Weights of a small image embedding model.
Training: soap at rate 0.0016, 10600 steps, batches of 384, held-out accuracy 89%.
Data: trained on retinal OCT scans (Kermany 2017), 49215 training examples.
Rows from block 3, named by matrix and row number. Rows with one number belong to one attention dimension. Each number is 500 + 50 x the weight over the matrix's rms, rounded and kept within 0 to 999. All counts start at 0. Numbers have three digits each.
# v: attention query, key and value (stacked) (model.blocks.3.attn.qkv.weight, 1152x384, the v third), inputs 256-383
# proj: attention output (model.blocks.3.attn.proj.weight, 384x384, transposed), outputs 256-383
v.316:480462545509470503502480478504571490516463538525455526487432466459484519452573440484510546544514425459637521438529557575502495515567420526539536506492371577501532592514461436471533584488536441545475486472479468453484500414451406546471554499460484500497465483498464520494431575477454525476505465455482470598594436463495485511527401564420474519536571571516541494419471471559578558529500
proj.316:437472507541585452531542614450551510566529523458517529503533570502529416541520496494491514521428550518544511511569471499484561463611457580568492462431569471592486483478517467499557493583390562417529494477504492452508504476542469513505516462555512446449537540544488541515486464441547543463448600484467522542543460464484524376612454489481493518443533537454466430516515538501485496473477
v.317:523519524465527516512505578502562489466403452528513525434462522431498506579494516514540551461485462442515515550498549512514507339545476561482473402430503457533453522455517478440439374426497456471479518432419505554472471482543500436596450546567336480549417548602476515546501451551480454625471576536525491495466487529589536552477481502542533496505557579532404450475452421468644508503493
proj.317:540469489521514442490514450453511438504453516541440489476550484507513489569430476474539483552569658568539473445535607473548498558469463429474450480545363528519582478536537432523460602497424600450545492578541539487521459477508533450560463513551510516471413489448547506462566447470560482478534529483483462470427460499553443590432537476486487416566575540519487417522612433418504449506545
v.318:466456477487523498485447537425484454531477497630484451520500494417494384443453513562591570526462535410535437495489491456448437398429509510454510421494482447476492534516561500497481515411453420500530486538478505436527472524476482483538440470508500477504572573468506483539600560517538557473563482490555439523498476458483475372523507446533538474620509462493439538559493462658561507520430
proj.318:524502475405523534482446584481409634480535477555457549502483539508567612515517589556478508516476531412439522479605489470565546457528551581406531501479444461480439562406558460547578455469508498526441452478489523491537480513431552549589443521440507504644538468502438449492504527503420487477464561569544529485461498564473483447466510523511503392564497457503515440427497416483460462476513
v.319:495604484532432518531512335510505516544467432541485499495416534483536520572477498569501490475474538453502420499562497520531497478577449563530491544400504462469498507518541491615545529499427488491404575513585569429502421544463525463509463498415430546387580450473540476468553534495512375473492439514474582450444480436536518468567524428492446490566527550553545487540538455457498530530461
proj.319:512409541553531459489614476533508552569479533528521442482575532557386489441529533452508542547467502453598591464564503527565510476518394544479551539535514432518470460533550532484457585491477502480515590514589434643454525491515486524518447498568436546400454482493510529451542426334491499453441477539401465450531538544554537560511488431488558504585478504473561502524517486527527487544484
v.320:529498505556465554540480495528547470494549491405415505521504503472471445428516481435475533556528590416472503501571492398544547532527441480512468538528496591391541516455536512578463478490532409518596542485445460487538552487466445559446544520539527492642527528500493434580532511534472521505526452494456539507545499497444492490524478412509551438485507514434563396446500487443485485593453
proj.320:456513499533478461480566511462496538579463518508398501529480496519539432482485464417441435525568477547510457569555625421400465481514406451512479517517439486645510485444500565512547536552438438489448666516544563503537511443475342504625547613501507400438514479482499589548433493515490533409538477520491396506505521536513513440416526558524505572481546593497419458530450443559502504521573
v.321:530585548453482553484571483464518417529467481512462472461493465541505524538512382568451540585493468543399542560500502563511615405561577529564550462434581481520482532447475551498519502515634546452533497515432470465553452511483527480474507467493561573458467484581487417477489496389472572480490534494504570514474441503429469529467614472503490530516483493492407550479618607555566427464556
proj.321:509555410525526500545469544453447388528553524413390479530515499466450516566460547520579578450481510533545536492412389534571501562523488428503576453519509531449523499555442415554546463535499442543450459445562547486446433483434340457483538514472488525527558509558515481540534433559462497566553531550490514568485537564506448472461448500537490475501438508508565510504542505483511537365517
v.322:491567486555535481561398546499572491455517484468424575623527515485475608540545571504491609480471428431569504438505523527553488469463525482441513518519541449550476555508463507488375492545484485524534454483564495524491484532508458510378420512504563611510552564459446423498532506490499511478484518532555500518481526606508525489551498552482543516507415604500496471450578508460466447431467
proj.322:490533563544432443489469527559464574534511615509520467515472428497588514575631554525474437437475487550591498497430469430463549426437458539500481469452516461540498479497535503519546497505545517493528512562529495473476489589545434500481490628554455499436551555550518498537465469423391480490506471528440527402542495478533431363459471455584500456532577458587446447598514561592498519507562
v.323:562464570494553517400457541571493546481570537498451567528458562517493460514533527556559490461498491542545503419420410501469524521425496541517502535462568531400543527507506566480524503520537516539523525458460459560535490468557503457532493469528458550555488545478530542539479444485500450513464456576481486563481532487483490527552450530469501463528586512575435446537461555498494481551561
proj.323:491481495599479524471505549472525441475545500455450472402489552522549547469407491468477439538349422617495437485482436590428473484559586462431468507367411503477497509540588441492502541595559427515515449448466511456552540553477513521409424520563524498433501465511471551510478509485484513511461486495507443532449572492527544541422518595557433452442472544455559566427495465528541444482563
v.324:516523513461496525479481483449558495412522531523483482476518512440509571432560445616536545375523512481608443488465518559552446402499497461515508621512558558593539531542518534534493502533553419518491464545491371453534432579525471522479534491436472517653460484479533515514474566488464508486464463474471470474482567456517491450409543537513484468538432424400448568570450511535481480460477
proj.324:382501502651502387571501556598538510493474517448538560537553526506539579529459528492493499399462530437458526511500518560565542436569510432486496480471474473525436427560581545531519525475555592501519508490545497571543464479390471485491505538510499608444475560483479491512467497562515445550510487411515474353467658522565547561490544450494573510513474548368507535463465580452604501605375
v.325:511482523432502608483531402506405445515529447483473567516515445564492466471504588513419394418507413526512475473591548535478393424518504511522416419445450450497485450495460435451634591482498516515553524461510546507505463427549494520389548501486521544550519515518514498520411504486411494401479574540494483412550554502481468544525418519568517412475547541502463414455498515491479471406499
proj.325:496502473549555471443456465531527500579492522511500553414496438502514500465522536463528532452501538535452460430501434425401475527493533576548480607566458528524443486490446550436568460505613497443451547503425547519512575416535523422561548518488544483488553501563514460472496469485461446566453477469520468425485497517544444427546446443499411531426502620507498558580542569423530436418488
v.326:455524514442518527471396524506464514482444459516438464512456428479510458462463490524553502574564507507468525485483460506469454396579534474442477466505544534442497554553446613504417450497552494562474474503550531491568473447577582478537602542580390440543566490359469499466509497499503460493570428511494464463390500539469480435518527452454446603516637512431537495539407426464430618548503
proj.326:463551458594463581469473527444438471478527458522520566583495477556468479482569566480557455522459455540460470570611472516455422543501492544571513547498474494497487510489558484433450535579534607403536558332466505512518500534483512511527452561454446492529461467461398491492497525495518443500482525430600525452490480577429418554425427391463508504505514491549501515484477433547470562447439
v.327:607513404514507453484492481451469441490546481541511518480496484419411479499482426527555463480427496482553583559500563479576487588592497507439485374595555522432505505402441459493455466534554520439470470514458385421547522585560478609527543516470591560485486493502522483520513431514456547484467584501488544525463473468478499483532470506409614464452470544470547547576466430464468523601543
proj.327:442507509465525501496534493542512508479490531561457513460611450481455578445458458483467493480459542547442490435473428512503499484525526496439455542486485494581649491538515449508502539543534492557523481499463511535501518495513410479601585542507511525528583415565491515537541455567521456485464501468571435573553503490587579520482487494441528514440500510508524489460552502532459534443515
v.328:592532607526511453528412424493484479507516398586458477485447464462512478541494413532520463483535448537384564461501514483565447618592499498510588466535453557493450403520446518488436435519503482441558479543508478391490563523466521468520436447529398570566521540557520521441352524482621497508508464429543509484501594517475462421567533525580598415478463498415496359440482518527507537525526
proj.328:513394524515429403576511487547408452511528327496571490493464479483496530437462583538388535478532590432510506480426421550451522497509538479476509507524487384528543543474419462459382466573468499430483515469541567505475541319578578511393470486470492559560582551570479477435515460469575548523512388454520413493555458611416376569517380507404430587488462468481498494488552486417499476487539
v.329:492489477505525526448473492442433515514545511474578526444489496500493498567537417513409473575537507503572515446488570435568457484501486451568399501456539430434599570444579517480543455545435528498536430525511537574474430557519388527549388424460437573520512519569464552485592509489532510554487479624487567501494573465580459501456424533447544423456520508433425523430456479503613573510544
proj.329:551524556414527483520501490445597608450475670504540517510483566588555482541490431507456521515455525510485520454491537467442469600481532419494565436543488575484494483525488439456517479470539532542470456444604496514421544483548480471570512552488597394578496473456465562458481484544505452525545512401505491546551475538582528570463395413463583544512529537447506444591512554504517526539564
v.330:437463415420510487529439418433580428492534397464460519523464564439470488521458490411593502564473596408572522580557630469553507536491539526541458488554450514467433431444551521477552580536470465503464516563497510444455446506491606448450549496393488527459476516453522511514556515479369543516463501481623538585515494497479501407390478604523403490466478657497482645584411598503543442517474
proj.330:512509606458454479476530493476463575525504495541548524456494536416518432510528497550532486562441451410514477450430482521522505491453592475459486508577570562518509479545574494465457444543409574537597544504482524552565539549496527560515546495598416585545454457452572468473434377481547485557503526455493536530497500465603509432501497477456458532518488513482514488408430520466422403473405
v.331:517369466464429574462514515539424585533484525481554563520560510547522513420470539412522440585515492531484507577498443407552513486502528462578426471492468452477445516456534446509421591474508473552517567549503585605447445432510527500532553436572607467517546548414533521537484515524516403517489554514429544462449540500485528546489462509444569532501530557525559476462511453523379515478515
proj.331:507455527495488519493388498515448515474548522510471511503411406611506545457502491567524603489545448539542478520546554470409515440557590418462527503491517526479461536477470531476497459544416530468541472561572473460449562533520404541541625509570498451515559497489447499553570472455485583527500460559429527481537502474485536472577503506470418494441485512556540559442537545496513552509509
v.332:585501460466522498514499553501532469491523432522500491525553536511477487423447574510458550445517467553481542536520599449528639580506527545570509542519501502429530559417500517448482469581485554424512518497515521491505519506488492557542479462499545543541385438463436562500499505537466492564472475510505457461487460550536475478434569421481386395477491422437533462509494472461480428462497
proj.332:517498501442594507562459485565391469524501417446555443479574504527591411502440481546384492537450492462490439568611541490489548458444595433470508448532471509591414509489499530465522627556470449476501504560558496447471505465505503531450449471455418519498459582430447547513389457409553487405535603542476410432592480562528498541513584428490558589505534508538531369506523549457461537495539
v.333:533478527434606461438494521512566431555481484464443389491551462485485444464528526456472515530501516536557527505449507432563495471478522470428520554511557439544478510482456486508517495560543497509582535512520562532565548529474426547460566541516421459542411401570507379531543436410540564495472486546581505454515519468413424546445444474479467567498516468537394452532477489524542524561480
proj.333:557550440592519444573440587455543497591514535498522506500565560540472432543501507527493578513498454434498474478539576489534529583540500447469434528547529419491563531518374453519478413505466602552447499503524458480468472483468469542503494541581566494493565525518497409513490455505584488432601476450514478488486446447454496474440625484472464471522503437633515519540467588473536424490493
v.334:473484508487418525498494549465527534463504568517388495477476561536467453502470393467475532553524532440525497517546470488504452441455452492417592406461431420475473452495549574573555503567477523521490509492485490537479490403555462531511521434477585462472497500521529559534457554432401505435562554546608556491517514560632501481519550536478538535551539478509511314511488452542459465610528
proj.334:556512506465497491445453456464455490512508479551526482453453497466552563431503456568554501532496592528565546505483498580589499469518426551472498472509526459514568513596494395457481517482438489600526488479470541524479506489546441546617470444477542555514529498396516497568543557473414533484542501501608448479477423526506513478534599435555496495503569449451551478534487449474611539523444
v.335:469492592420543570490431468523498467509518486536456545496558498517491422465512440496534583532504551534537442590459541584486500445545411490486534572487527536487479503508563487459380409362457503448455479533443500499497549505564596514533505437543510503474461428470552474563518500573500548550532529581509481560405493444487521459530505375354532495542491575527547532484439484542440583561420
proj.335:458499493530529490585523494587502574524576476451498602552509481479457497516534531494493527503465479500496464441539484443470508538537576491419344499459503548487534540421434499483480509414474386536362424506479458533488491488525499599568463524473468575526502434492480569491454496522458492501454418461506566546470547545460488469529452536479482537427436459546463527480492426466471509455483
v.336:370568464604511481523489506427457512439476500564478512495606437519499503437440454441495520501593585557480422578506578440374504508498490457541382450444585479463508554469546462504538421570454443504540603466537452545470533442521485455509500486524484553483452499484404513454574529542456465374450483568450485481518537453531555546358563545624508560571549425500451479451480550474431469508434
proj.336:475464454466475651553529584501534506442513452517479462476541430533557442486509512450519404513447480556439493480417577493563534473519499522468463480510474558480516489496472530475537549476401517484546433550511489530461491499543430620468535483450545575560555496495426552351481496568485502482529484464461476517429474421518470580514454391495571532469526407528583516524505520449544517486615
v.337:554589569448462491506514533426490506555444524414493522503461514467492434496438510507516577394524534539480492467581506521492578483546502570465483462512552457527598534501491504537464411506492564492470531561480482455430419497482493462577525486565482523533499485455453580358416545471480517499517447485588534512529516480560522470541502444372452467644515403537434540459516470628566462551530
proj.337:493497547376551472513448595557453483458450496546469372513459541550522526555330469504450547455481470498489520517491437463481389540518500489538386419497531497560475519453476591508483432442537538477587536605507526457488491458543569530473502497502454534427493470576512427516532591451564512439608569529584522532527527593492541445436536546474459468444458428487439509464549487430473515534395
v.338:489453487457493524485506419540511550480491371528523512477526578593525429469495581431605483563549521477483443496492385467447503541581512561497510464478431492500424464480589392500515417512533561481477468524496493515430514539492614626565566542425630518464469543448486457539522481572549524553452522544486507464512564505510369519560488513531483498416531550542562581416505453456532528510499
proj.338:545390519591482473554593474512545554411553564476487511444454507451527521519445436450507485537532508542532533482552405531530459505463510585487444421505426485403544420467495457456434510556422426454516541550463493424516523506645510483473511492544505480414531562389469475490470533553531527550410519461505458505483484453466577449515501559385475437593498484453445513505483554466459520566495
v.339:506519518542521581481537578502543471466474533475446446556442444478501539576599549438519556516377464518506511529440565496437457416538495435476561548467410536444607486566481409380469481558566517495512510475518447501512555499461450534549477479432555514415484472488494513486514523469555418520512553458538491506439530438519430544506516452505567499514576468589413591432503472586462583400546
proj.339:447488423565501534415507442541485503503548498418573532507501398523494525509429461541533527468498468475490473475623451515567453529503468507394546490433511541410494546519560570577437564469546470467383505545543497488417535533531563385510526515514480452499533438442471566540540489532541502492448519584481498440429491368469519496482370415500477566466503463537540529550433476589531506546518
v.340:485590527419492572571502469494471513523495404524420541517447547464514509549467582465570480518554547484536470511507485455485520418589503479476485469561515472499567461407486578465567440448438524592439521539633473582402534426485458511584437452529599547585530513491480426511503523477416571481554420502483451476587571451485433459489464587416549524510492515603452503514463529436544431465531
proj.340:573471500514456459469481553488498596528516532605480409540539503462479553631487484518566490447542499550467514511411421492570425509525550603548566542461484466480358473397508507464513546430526628520629593508507421464541538455537534508472492515510515483572457487497475545510502478449489544518524554545536535483530512569477503546464459517424503441522425555424485466535619445447503517501558
v.341:508449527454509505488495461412525497520536564582611483422461488534481521540525370461470499466597568513551489531501411487476588541464463440539493523471522454498572554477590473470511512497393485482528566455460395475504521533486519509497443468471524523498427562501442457380576496503482556557451366611437366523550515509470449489408444448510410460499587553531606576527473491469571519467413
proj.341:495540473508431498548479437528549566506493507497535518486430559485588439523482501399448486469533519429499512461477480466507481537511515461540532515506454484405427548443529535469591484522527493516535575435465483466474489488575554515512440524512503501539527499522520598484449631517513530512528586574527443521535507437561502502563473491448417371474414554475482492568510541492450486616551
v.342:515527528464462454529598490477493471501532529511518545498430547498541474531505429546526529529526576449425505454547441453571457445486555524461549478520432415493412560530514470495417493432537514507520507606451461429365483506454540534516480607564530549503435503488563496495547549479518564459492521493368521467565494457570474546454518580448477541496509415625452600463581562508653450499429
proj.342:529526549493568496471494414490530400403419505440543515500473478447553417526547456452441483416544460380594422440494582511506472525459572480532503495496429506474478539496511566629424540515515545527470542586525494472500476557450554483514423521464475434570547474523499521469541532497538453519580528489441509529461560446499547585533509537609426471581528521510422473483480489519500503551413
v.343:568521483542591564520435549520587510477573600415495508485449475479567424486489553489619497428559428470475403450506441623536548545499403536487392431536533476562474478502438463495508564396464549448420559497520504491429536502433480570401622496545575531549488516575529524553559519529437468444507521431503413496519504498562471582576419492450566499534526474460628402503541533499541567476462
proj.343:495513503471463560499461523540517428528549501448598437461483455492499466548448452491535496356516530570489555452449462478487466492548470589491481465466505471522543583457508519461624548439483505537531457538526395506425525388466552513531591521436537480499569456418487540509463610576488502483511439706460496468477534583457526553470458494493519413526579455419446596557478579512489545461476
v.344:531498534515571509537547519597453463547537568598578466483459518569536563507483539495428492495406506588486493496474528506517499438538516499503454490487583408450425527445523491570487443520579467488550568500455494557489548496514520477511520543407580472563541549468545529541501500578493516539546456540524393507437473492466438526618479607558571478583532529517445511540503552435599476516443
proj.344:515452471549511513480568543414489579514513568452494504393371522518435428502596429605444524477487569595417458542418528454594419436515476495451498477497509544482548496532579528487515496539477485496480540498537601462475470410514456529497517446504528510553515479499486494599525534506525514505577494432513565524485453545428448558552504516472601487466598417513475442491526452473435461481502
v.345:482474516512415519579477593441415428495474552488488421468473502548552507440546510542476483512512485507548482484524451528476535531484570413501546519576498560558493472516420471512470494508474448551486515505557543535556407474434524554437516545498559461573583527559484470530487462530545481513474526472377493581506574519535510479503543422490464559619583486475449541416413571459513460496466
proj.345:536451523462549430439513513519556526468485518405496512587489515535512498568552484548527413532402524549483532414452592498464475475405440402523425561547528468535508359496484526555487490460511538475459508462516421509355534582551531459481528557532450521514472559442516537512396454559489553432494410438537486448517523551499504494499460463477527543505521464500432603556442475491569447504498
v.346:493487416517468529478509474465575489573496516496387509523513466533550415445488502563556484539544404378539451435525491526514477497510488522616453520456511469585533399475549481518489578540503541372425576466518454478462495431515530454534533522460478532458545441572455501489469497367528560432497508451474427563585568521465503439564449559548463460396494540403532493587439604497553509501440
proj.346:532466520513469536422553539519514552525461504474531554521484486438408551568592476546424499581506459506484515455578596594428530543423504500454414399441503440436517538496472535446528475517465488502554498497517479445511452484486583494581517467473532563565537457560420523536542490480448540463493489560515512544421551503469595505458527517597441483480446491461481490475502567484475535478514
v.347:400526544536495526518598453590519569518626492524487493491428486587434411497660524478438498464531569523498537370418533502477540512454613609491511536479562503490406465552485388426576510458582472564480494470582498535490509522417554532524433431451480435458564580538509479459524543382458542558431533494543562482447545510543484524540495382445450476494541433505530508531578491454519494551547
proj.347:455526531512539549516470547469479504498425491583490443522463480462509527534476431545506530438550427496542453529526489598460502554524551601573514477552456553573459484484529479497577612463471509452480465517475372505535500521479480518540420444460539493560464469516506525516501639556474452536576500436439526459500516523563372503443512559504584470534514525503553480560473448457623432404464
v.348:456445489621438508505477498435516431567502524531369523616497494441537470445549530412482472462466440419421481553411550545569510464455471461527564461524441469470463558512483490437442488523501509493541494589489453547506378591423551493451556474494527523525493456465479442498430476438472415424615471436489458473448429494442480450510549501516531477450461466597564495426544536479515568390559
proj.348:483551478532526545534485549509576483422496489460562539515530484474396592513423507457547467546439404579577454522492491500552570464373566420528522504569377458561482448532565453481487561409577508525510437543497458606598504518430545522635482467514550508619470535542439496447453448460486459445508523515493538488493451471574507537427511490495490550502485435541512525493498533426438595577442
v.349:499485550474485498490453449547473560534505469533471410518613502562428516470471491536441491514513433492373547535509484472517521575518484500537482620484548452552543486586416439560428501456475397467443459533628485496603468467444461459412483483501526514447514514498434533488465559450551518611487540475513395555515575502575448484478604484524475482522478504402489473431392509507445545464467
proj.349:372517543654550513482564471465538590464525479524528504576503451504447572431512414443454481512476467493525643520497486571526484492496528492543516505464450494463534496520516430536500561519512455525498526461556471456489546530558464525470524487491529549422542512547469444525499556500461480487449439415487471532582519541503502489545506436395513506445531468470516491562491539584489596461532
v.350:528495497524528544479476503473487420559521443468489433503543497487516522476581568402410523530483454580506464558455515595521436439419538452604518493610584451441516555538526534464589524449482458466617509476608475498505450516478474385454559505545578594629568548540567510515520580490467444503541571509574556473535542455504434526509403550511466515441373428498453476442569498442380514502499
proj.350:525575493521493494576592513479474478530537592451391519481522403425521529439480496470556473509476446505450510552466465508455523547465497496487461457553546508532476467482480505500601495535450531468453453509491477579469516456514463538449510505478502525574416426534528422522545499506545509462529532486411437457349533595493454414525473393450502470487574433558460500436498485422593576435522
v.351:541468463519472463583534545468527545451446572431511560500533530376471500487520493552477550419469463530555490562506594525537524474488591572548537447534459392512458514499477535633547436530471482522488593428476511538550435413621445493413445597501481508476540486466510546513419348539419491504597530517479437511526472491414539578511557429526519578476484602520448464491500505460422581509472
proj.351:524451448438540481430521516511491525508500526534471467447523488495434491491601505520464492544540559510548476602475527489564509463361465487462474498563495539441457478498523493399423591486523479479510516384460489483623457454521441436576430544515519514488506520458473549502490626443514571611538477430519520509483480565510465457496550488482497466531515487462529473486417490538555470440465
v.352:474596517538512528501555464471501428624474488457509541574480489498465430453626517527510555504607446479522471462457529454599452459481592519502539430474588504478572560511475570548577534529483535436588527544429568556519513454509575431497501472583580496388516521517494470483495500411461521535497485553477461551521654526440492567490546473456458435568497513448527467470410500543434445518453
proj.352:541501522534591522491490410551462599489451510585552522652533455477499513518471439490606412538535532483467512413568546425501461406495448516565449509518585450466492520497528476440595434506479462483499496559512546540552492528453563555522561552522465502448459416474585485464479562511478513388545438508454475546445494495436531559525500487498527496460512532537542507470493440606533468477526
v.353:460461458514545510458490522502538581494524593523502487478492426528370473488554563523380480527411443519522507474575586547434436565560544516517455455478473476490530455480594545466523514501514489428534423449454525501498584536452514463479501471448546529569510553547569568466569507558466499415496443434560446473522517628610483444502532459510570512611487536409502553639574411477520446530531
proj.353:522501489541462428543624543499490587513534536488480498492493469506574508492504589517502522503482507457476470531524518497551487473532452490548528446421556420483421414468465414492488551479533503537529582568424567443488439497521459427529412598519418455506542497589459604414444441518540475501447425501626497526577466533522452462609466465539454413420528558507506424589408515380470456535465
v.354:503511444517480451509462514485551579550501519546533576518544553440536544456445526517562548458471402571481588548510507560443517541521507539512589467556542573481536462478468493508482485459555415480527397481552461480511410507444606622429521459484537456578538499485416450525538476460470495611527506550386425505396488441480445492495428520570555474550488524528532514561480518460538405534477
proj.354:486479371506487443518566461476423535527451511486392599537507425547522474536472460435418524431428484460525493552440598406511528475571435468503537555514531582537558557545526537558608488549533438523426510431491494476531540480506471419540503551550548438482520515433535484434630575474460576494457562378530457498568423523468375501440431539607481550522503532496507526400465490576501490484467
v.355:566539532444470529449430439496434495462389469477535557455490460551535530496607593496544541473434475620547486574507420407522527540401597506516474479521500483481428426502518489481563524469558537510492544553550511420605470443490484481451564481491498511540450473558547467547516510517582539474491456438453475483489480540554392489442470559590502490530520508525415499545453375640502484547477
proj.355:504555512471478485471454506498585616478582513471520467427499432618460348471499414473518464616527507410510376535525505559529542480546471522515459435468468419437409514541507610444504473535438466449587495481429494496481486571521418552470491501477523499490509421511491384533518540534514569504542492466531512582408553480418520524559498484530464535461496494490472396445527602567479535482468
v.356:543478533495521508432513497478504458470502535567465492551516502457526560492464493485503440494484542528425501463548506537509552494534488448430560505562498605441536422540532543497418470562494471489463467531459476606505554465483492430549476530369533513505529449508346515539558482473581528511493428498511537483519472438534515521517483537456470516500431454392480363560484498420391543571580
proj.356:515471482500457554490540463464525473541510453519423474524449504593542514525559526524521547519520464498546537494500449499452519562441572493500536496504440458530430518425543549569513568516422562487564566567514472509496484491548415536459454471500455594430523489461428514543407543420470479466418586533562504454437560539566465425522504550555522483547454559541434486484576524447461382464431
v.357:450492485500525387496426494475499511406534502544494495458577496460533496557478383448454448490472510509488468482374452501453526569542502553518471403428478527479489518493481511463490524403591505423554476451519557438560499436496470474564527386511460540469491514509373479576446557529548471420528447575561485501541505513526586523478444482451455500481527536495492483519551487508430514537515
proj.357:416577449547502539545564440675514445469584518466461448496533621478501546494480561571561443546514587495455550467466460570513432462530533445557468509458503513517423512445497449483570657507488584473543544489596450478473565463518505548485476476492541477568435463536434525455524549541568529405545493478530454506487567467526550570513553471574568441533533583528456493573481509411456446500522
v.358:456382463480506617512483499391474550486471513501549475539515449404459491487564526535508565577428465512592514455449606431482505444509462441554401562459497556493565444459566453527481556510548516473498510428491501467410511439608458534543395530541343428532434554502512520514476539492469526477473599597563530469526451487441519520568507463524507444416567506499450436474550536573522461516497
proj.358:532470404466505554445474443534455517530426540456524511543540591510460461544605565540419500501512510534462500499511523403554548439558467492506459583504430484536499428487468482493560453486483532498498494458477510493508441379589401538440570539497582549455562532499390506518517466472564492543502476505477460375445416418487496434459595551490514507398444539546433487453512525516509551488563
v.359:464530512517552522489513457511519422522444436494527384556503518536535605496517522490447537559463405556471447473448505480467527464513515504493455523460466441594505444527551538528461556485542557462399524493476482532540556553430524378521525431481466373481476568508435459448512386496514548439571575515518483545530517590523560471514514475514571510403561493490453427484577535449434527502485
proj.359:520518467496493457499495479439481414572493414507451528534483424566385616479460498604555543476442490510393551399481554489406490453462510487484512563483527532493574494510461493499485486462545520478512525458421452433396522484507526493503473480486502517451398538529411508510473541539466522481498448466539488498528444530415410445466534514519502450518464500578448483504472551537435442511519
v.360:479564420566526561493551511599568496490529487467487404419476490507527500538580514485535491441484452531517495496440474374420466569500432494525479464421436586500542431444498498517527522441572502500509444563487552462496487448445502470593531511487503533380490545393472513489546491488564520453500453521573536478573529459574529493558575561449491522421517618503456420512498498562437582576520
proj.360:580466463466496529508518489506488516447439515437614479492549506498484582595485491516529549493490406533510544483476491529506468446483517529558562527548532493462497636530398460503519520438554451450498504544543525543537443551393512472458575502588487582468422506516502570472531550415575433487483516479516507572496479504525495572531488520461551448516501457533604484560585467497536478467464
v.361:516485526497458450494484475479507501445508453529508484431535486451393565494504554433506401540485394479508447508555468447515542439575512520478523428488525411465465545562420512439458498508410560486495516506549526515494485515428539511585448599565456517534523401458401507544410522408532568556604472544495440482520491481569506497488455478611491413483474417434524532589499527555474416482481
proj.361:497451482517471447565513572495543425451496480487544472405444494465511564406514452560401509540496502448489514468443529479495455567441500487514525595528497568428458472621537526583581444443451513470454454577452541472467527484506474487446541369534476480562506511540594514516530566466477517534479535495384606446478542507494442460474526463581442511551494492516399452491574485478608466453422
v.362:533546426431512425537425503521577608565513488406463509435552505498444447536502433476452530363529466432507584441526494567411508537550541514493504499536476454525419458556463513442479587512480499563575386539515610357433467428459469553552408561568541518471420425456514533522454432514519513467434473554574522429437425498476534544496489396582564516415502553610528458460512549596626548449541
proj.362:495487561544482459560403435509451400490451514499625495454586507399556463475603601500465505516554517490630505419643576473427492479544499502523493514538535552500538450500539475570491582433502458473480515482544521542555476570537509387467475407489410472457496498420480544409511535427534512517475538515534441465431472622511514560543539529463423456433490469455532599576443544437490496492520
v.363:473449431514469520591572504518419494493497589510625498527452509425508523456558482482531418508507551492476478543463495445398561516494540554515530473552456519466477506451559503472538506484557445494498529555441535402495524505597523489599555527437479481524398489468460602532554575541530426648561500469447472461486520494561541488505461481508465530460542455509525432500553450491444533501526
proj.363:520466461566592484553406506521502412422452420509463510508482418511443469546572553379449558470529485485524550521478558381560522554578466454523465488554449507453426514455621444519442501521448561453562535504501527503559477567528490429476451557476466604509557465588451517503515510460559480442477490517478444534468543508542479466540424645455485525499447518448455517517580481499439454393490
v.364:502600481450539527420451535477601574493510577477460534503398492536501557513534470486508494470539429580506511502617538606505598538555400483483576490509479502445475545469473531551610503470387485617583436504556585450446485580385540471447489525459490460493520536553612460629514520503524488470437571505552569488484586447418481574436536399542482576515487477452610561458445480485424453487455
proj.364:568407427478415568503469508472517482546456488542396470479453478375504419561528591451545466497461457592471455485462502539565490514466532596500491463424522483619535460580525517561607448581552435445492546462439554599554450518530552474583529453678470433447524477601522452530580523555546518484519406419419463474547463542560521495462537515516456490465500452608456440424473524556482497466555
v.365:552480552571455529533526473435579448509530455495543548517437544467470437495462564548584524380507507526498446561394394585575497430503532515433465420528508517594515532504516456469561576401569466470423577459407541490519476515522379471447471567452521495545444588451492567453465540515478412540522526494590570487519538424486530531433451441442540449519559469486450442567487515464557471503467
proj.365:472510551485483489525416533451450566462510618514517440517550493552509479447500548443455528560432448440485509465501463474445555545483454443478482448464507598516534501470489533514488466479423537519511515547504485474591489532478464465471414428555497530475463574518472454474506476440377399440450512497485399383445601542546499456457434497470595500586495519495510393506471530557482576541516
v.366:467461566549537547579468459393455393543455474544558590451495583530516466566430542532509433562549494456491555392516539455517445550415505549507516530447536484627479513528485505458496548498524475470549416510496479472502514550543586498496440539475543483488504465469481493463472485546473420541405486517446499540470501395524478535531447540474458504471533376457468517529591612585551500540450
proj.366:436472475526451543527469547467445468487536475491469484420575498482551440637588570487579507486539478495436526597472411502517504497543497528485498530495441475514518593466527456415540489496459439575496519641505526415401493467553478474475471582479449482566526537550555462516442508434480485471523487549627473559538538439426430530455386463425424559510568536415574521507456475428487479541470
v.367:602591530418442474493442431491552476554523491541510483544526486432536485550579471426489491612511442465539548435502538486432556577551548450452552489486523451504604560462537519442485509434451424489556595573579406521516548529459469502486475523487434554506590451456456467601448504543536563542584501530476462489533497454471528544512388451572473449590563449559511445483487452527567501532448
proj.367:370534479570521446508455546420456436497475530520579586439549465467539508435501535480539384516521564397464491533485502407499470512486509497447473553600439459466573442516479366476486577536524506498536468409533560450418489588377520481579449540587418496382470491500420550603477505550477587470545531572496562504425516558461550517604535451517539543521448508523527467504454500485510516541491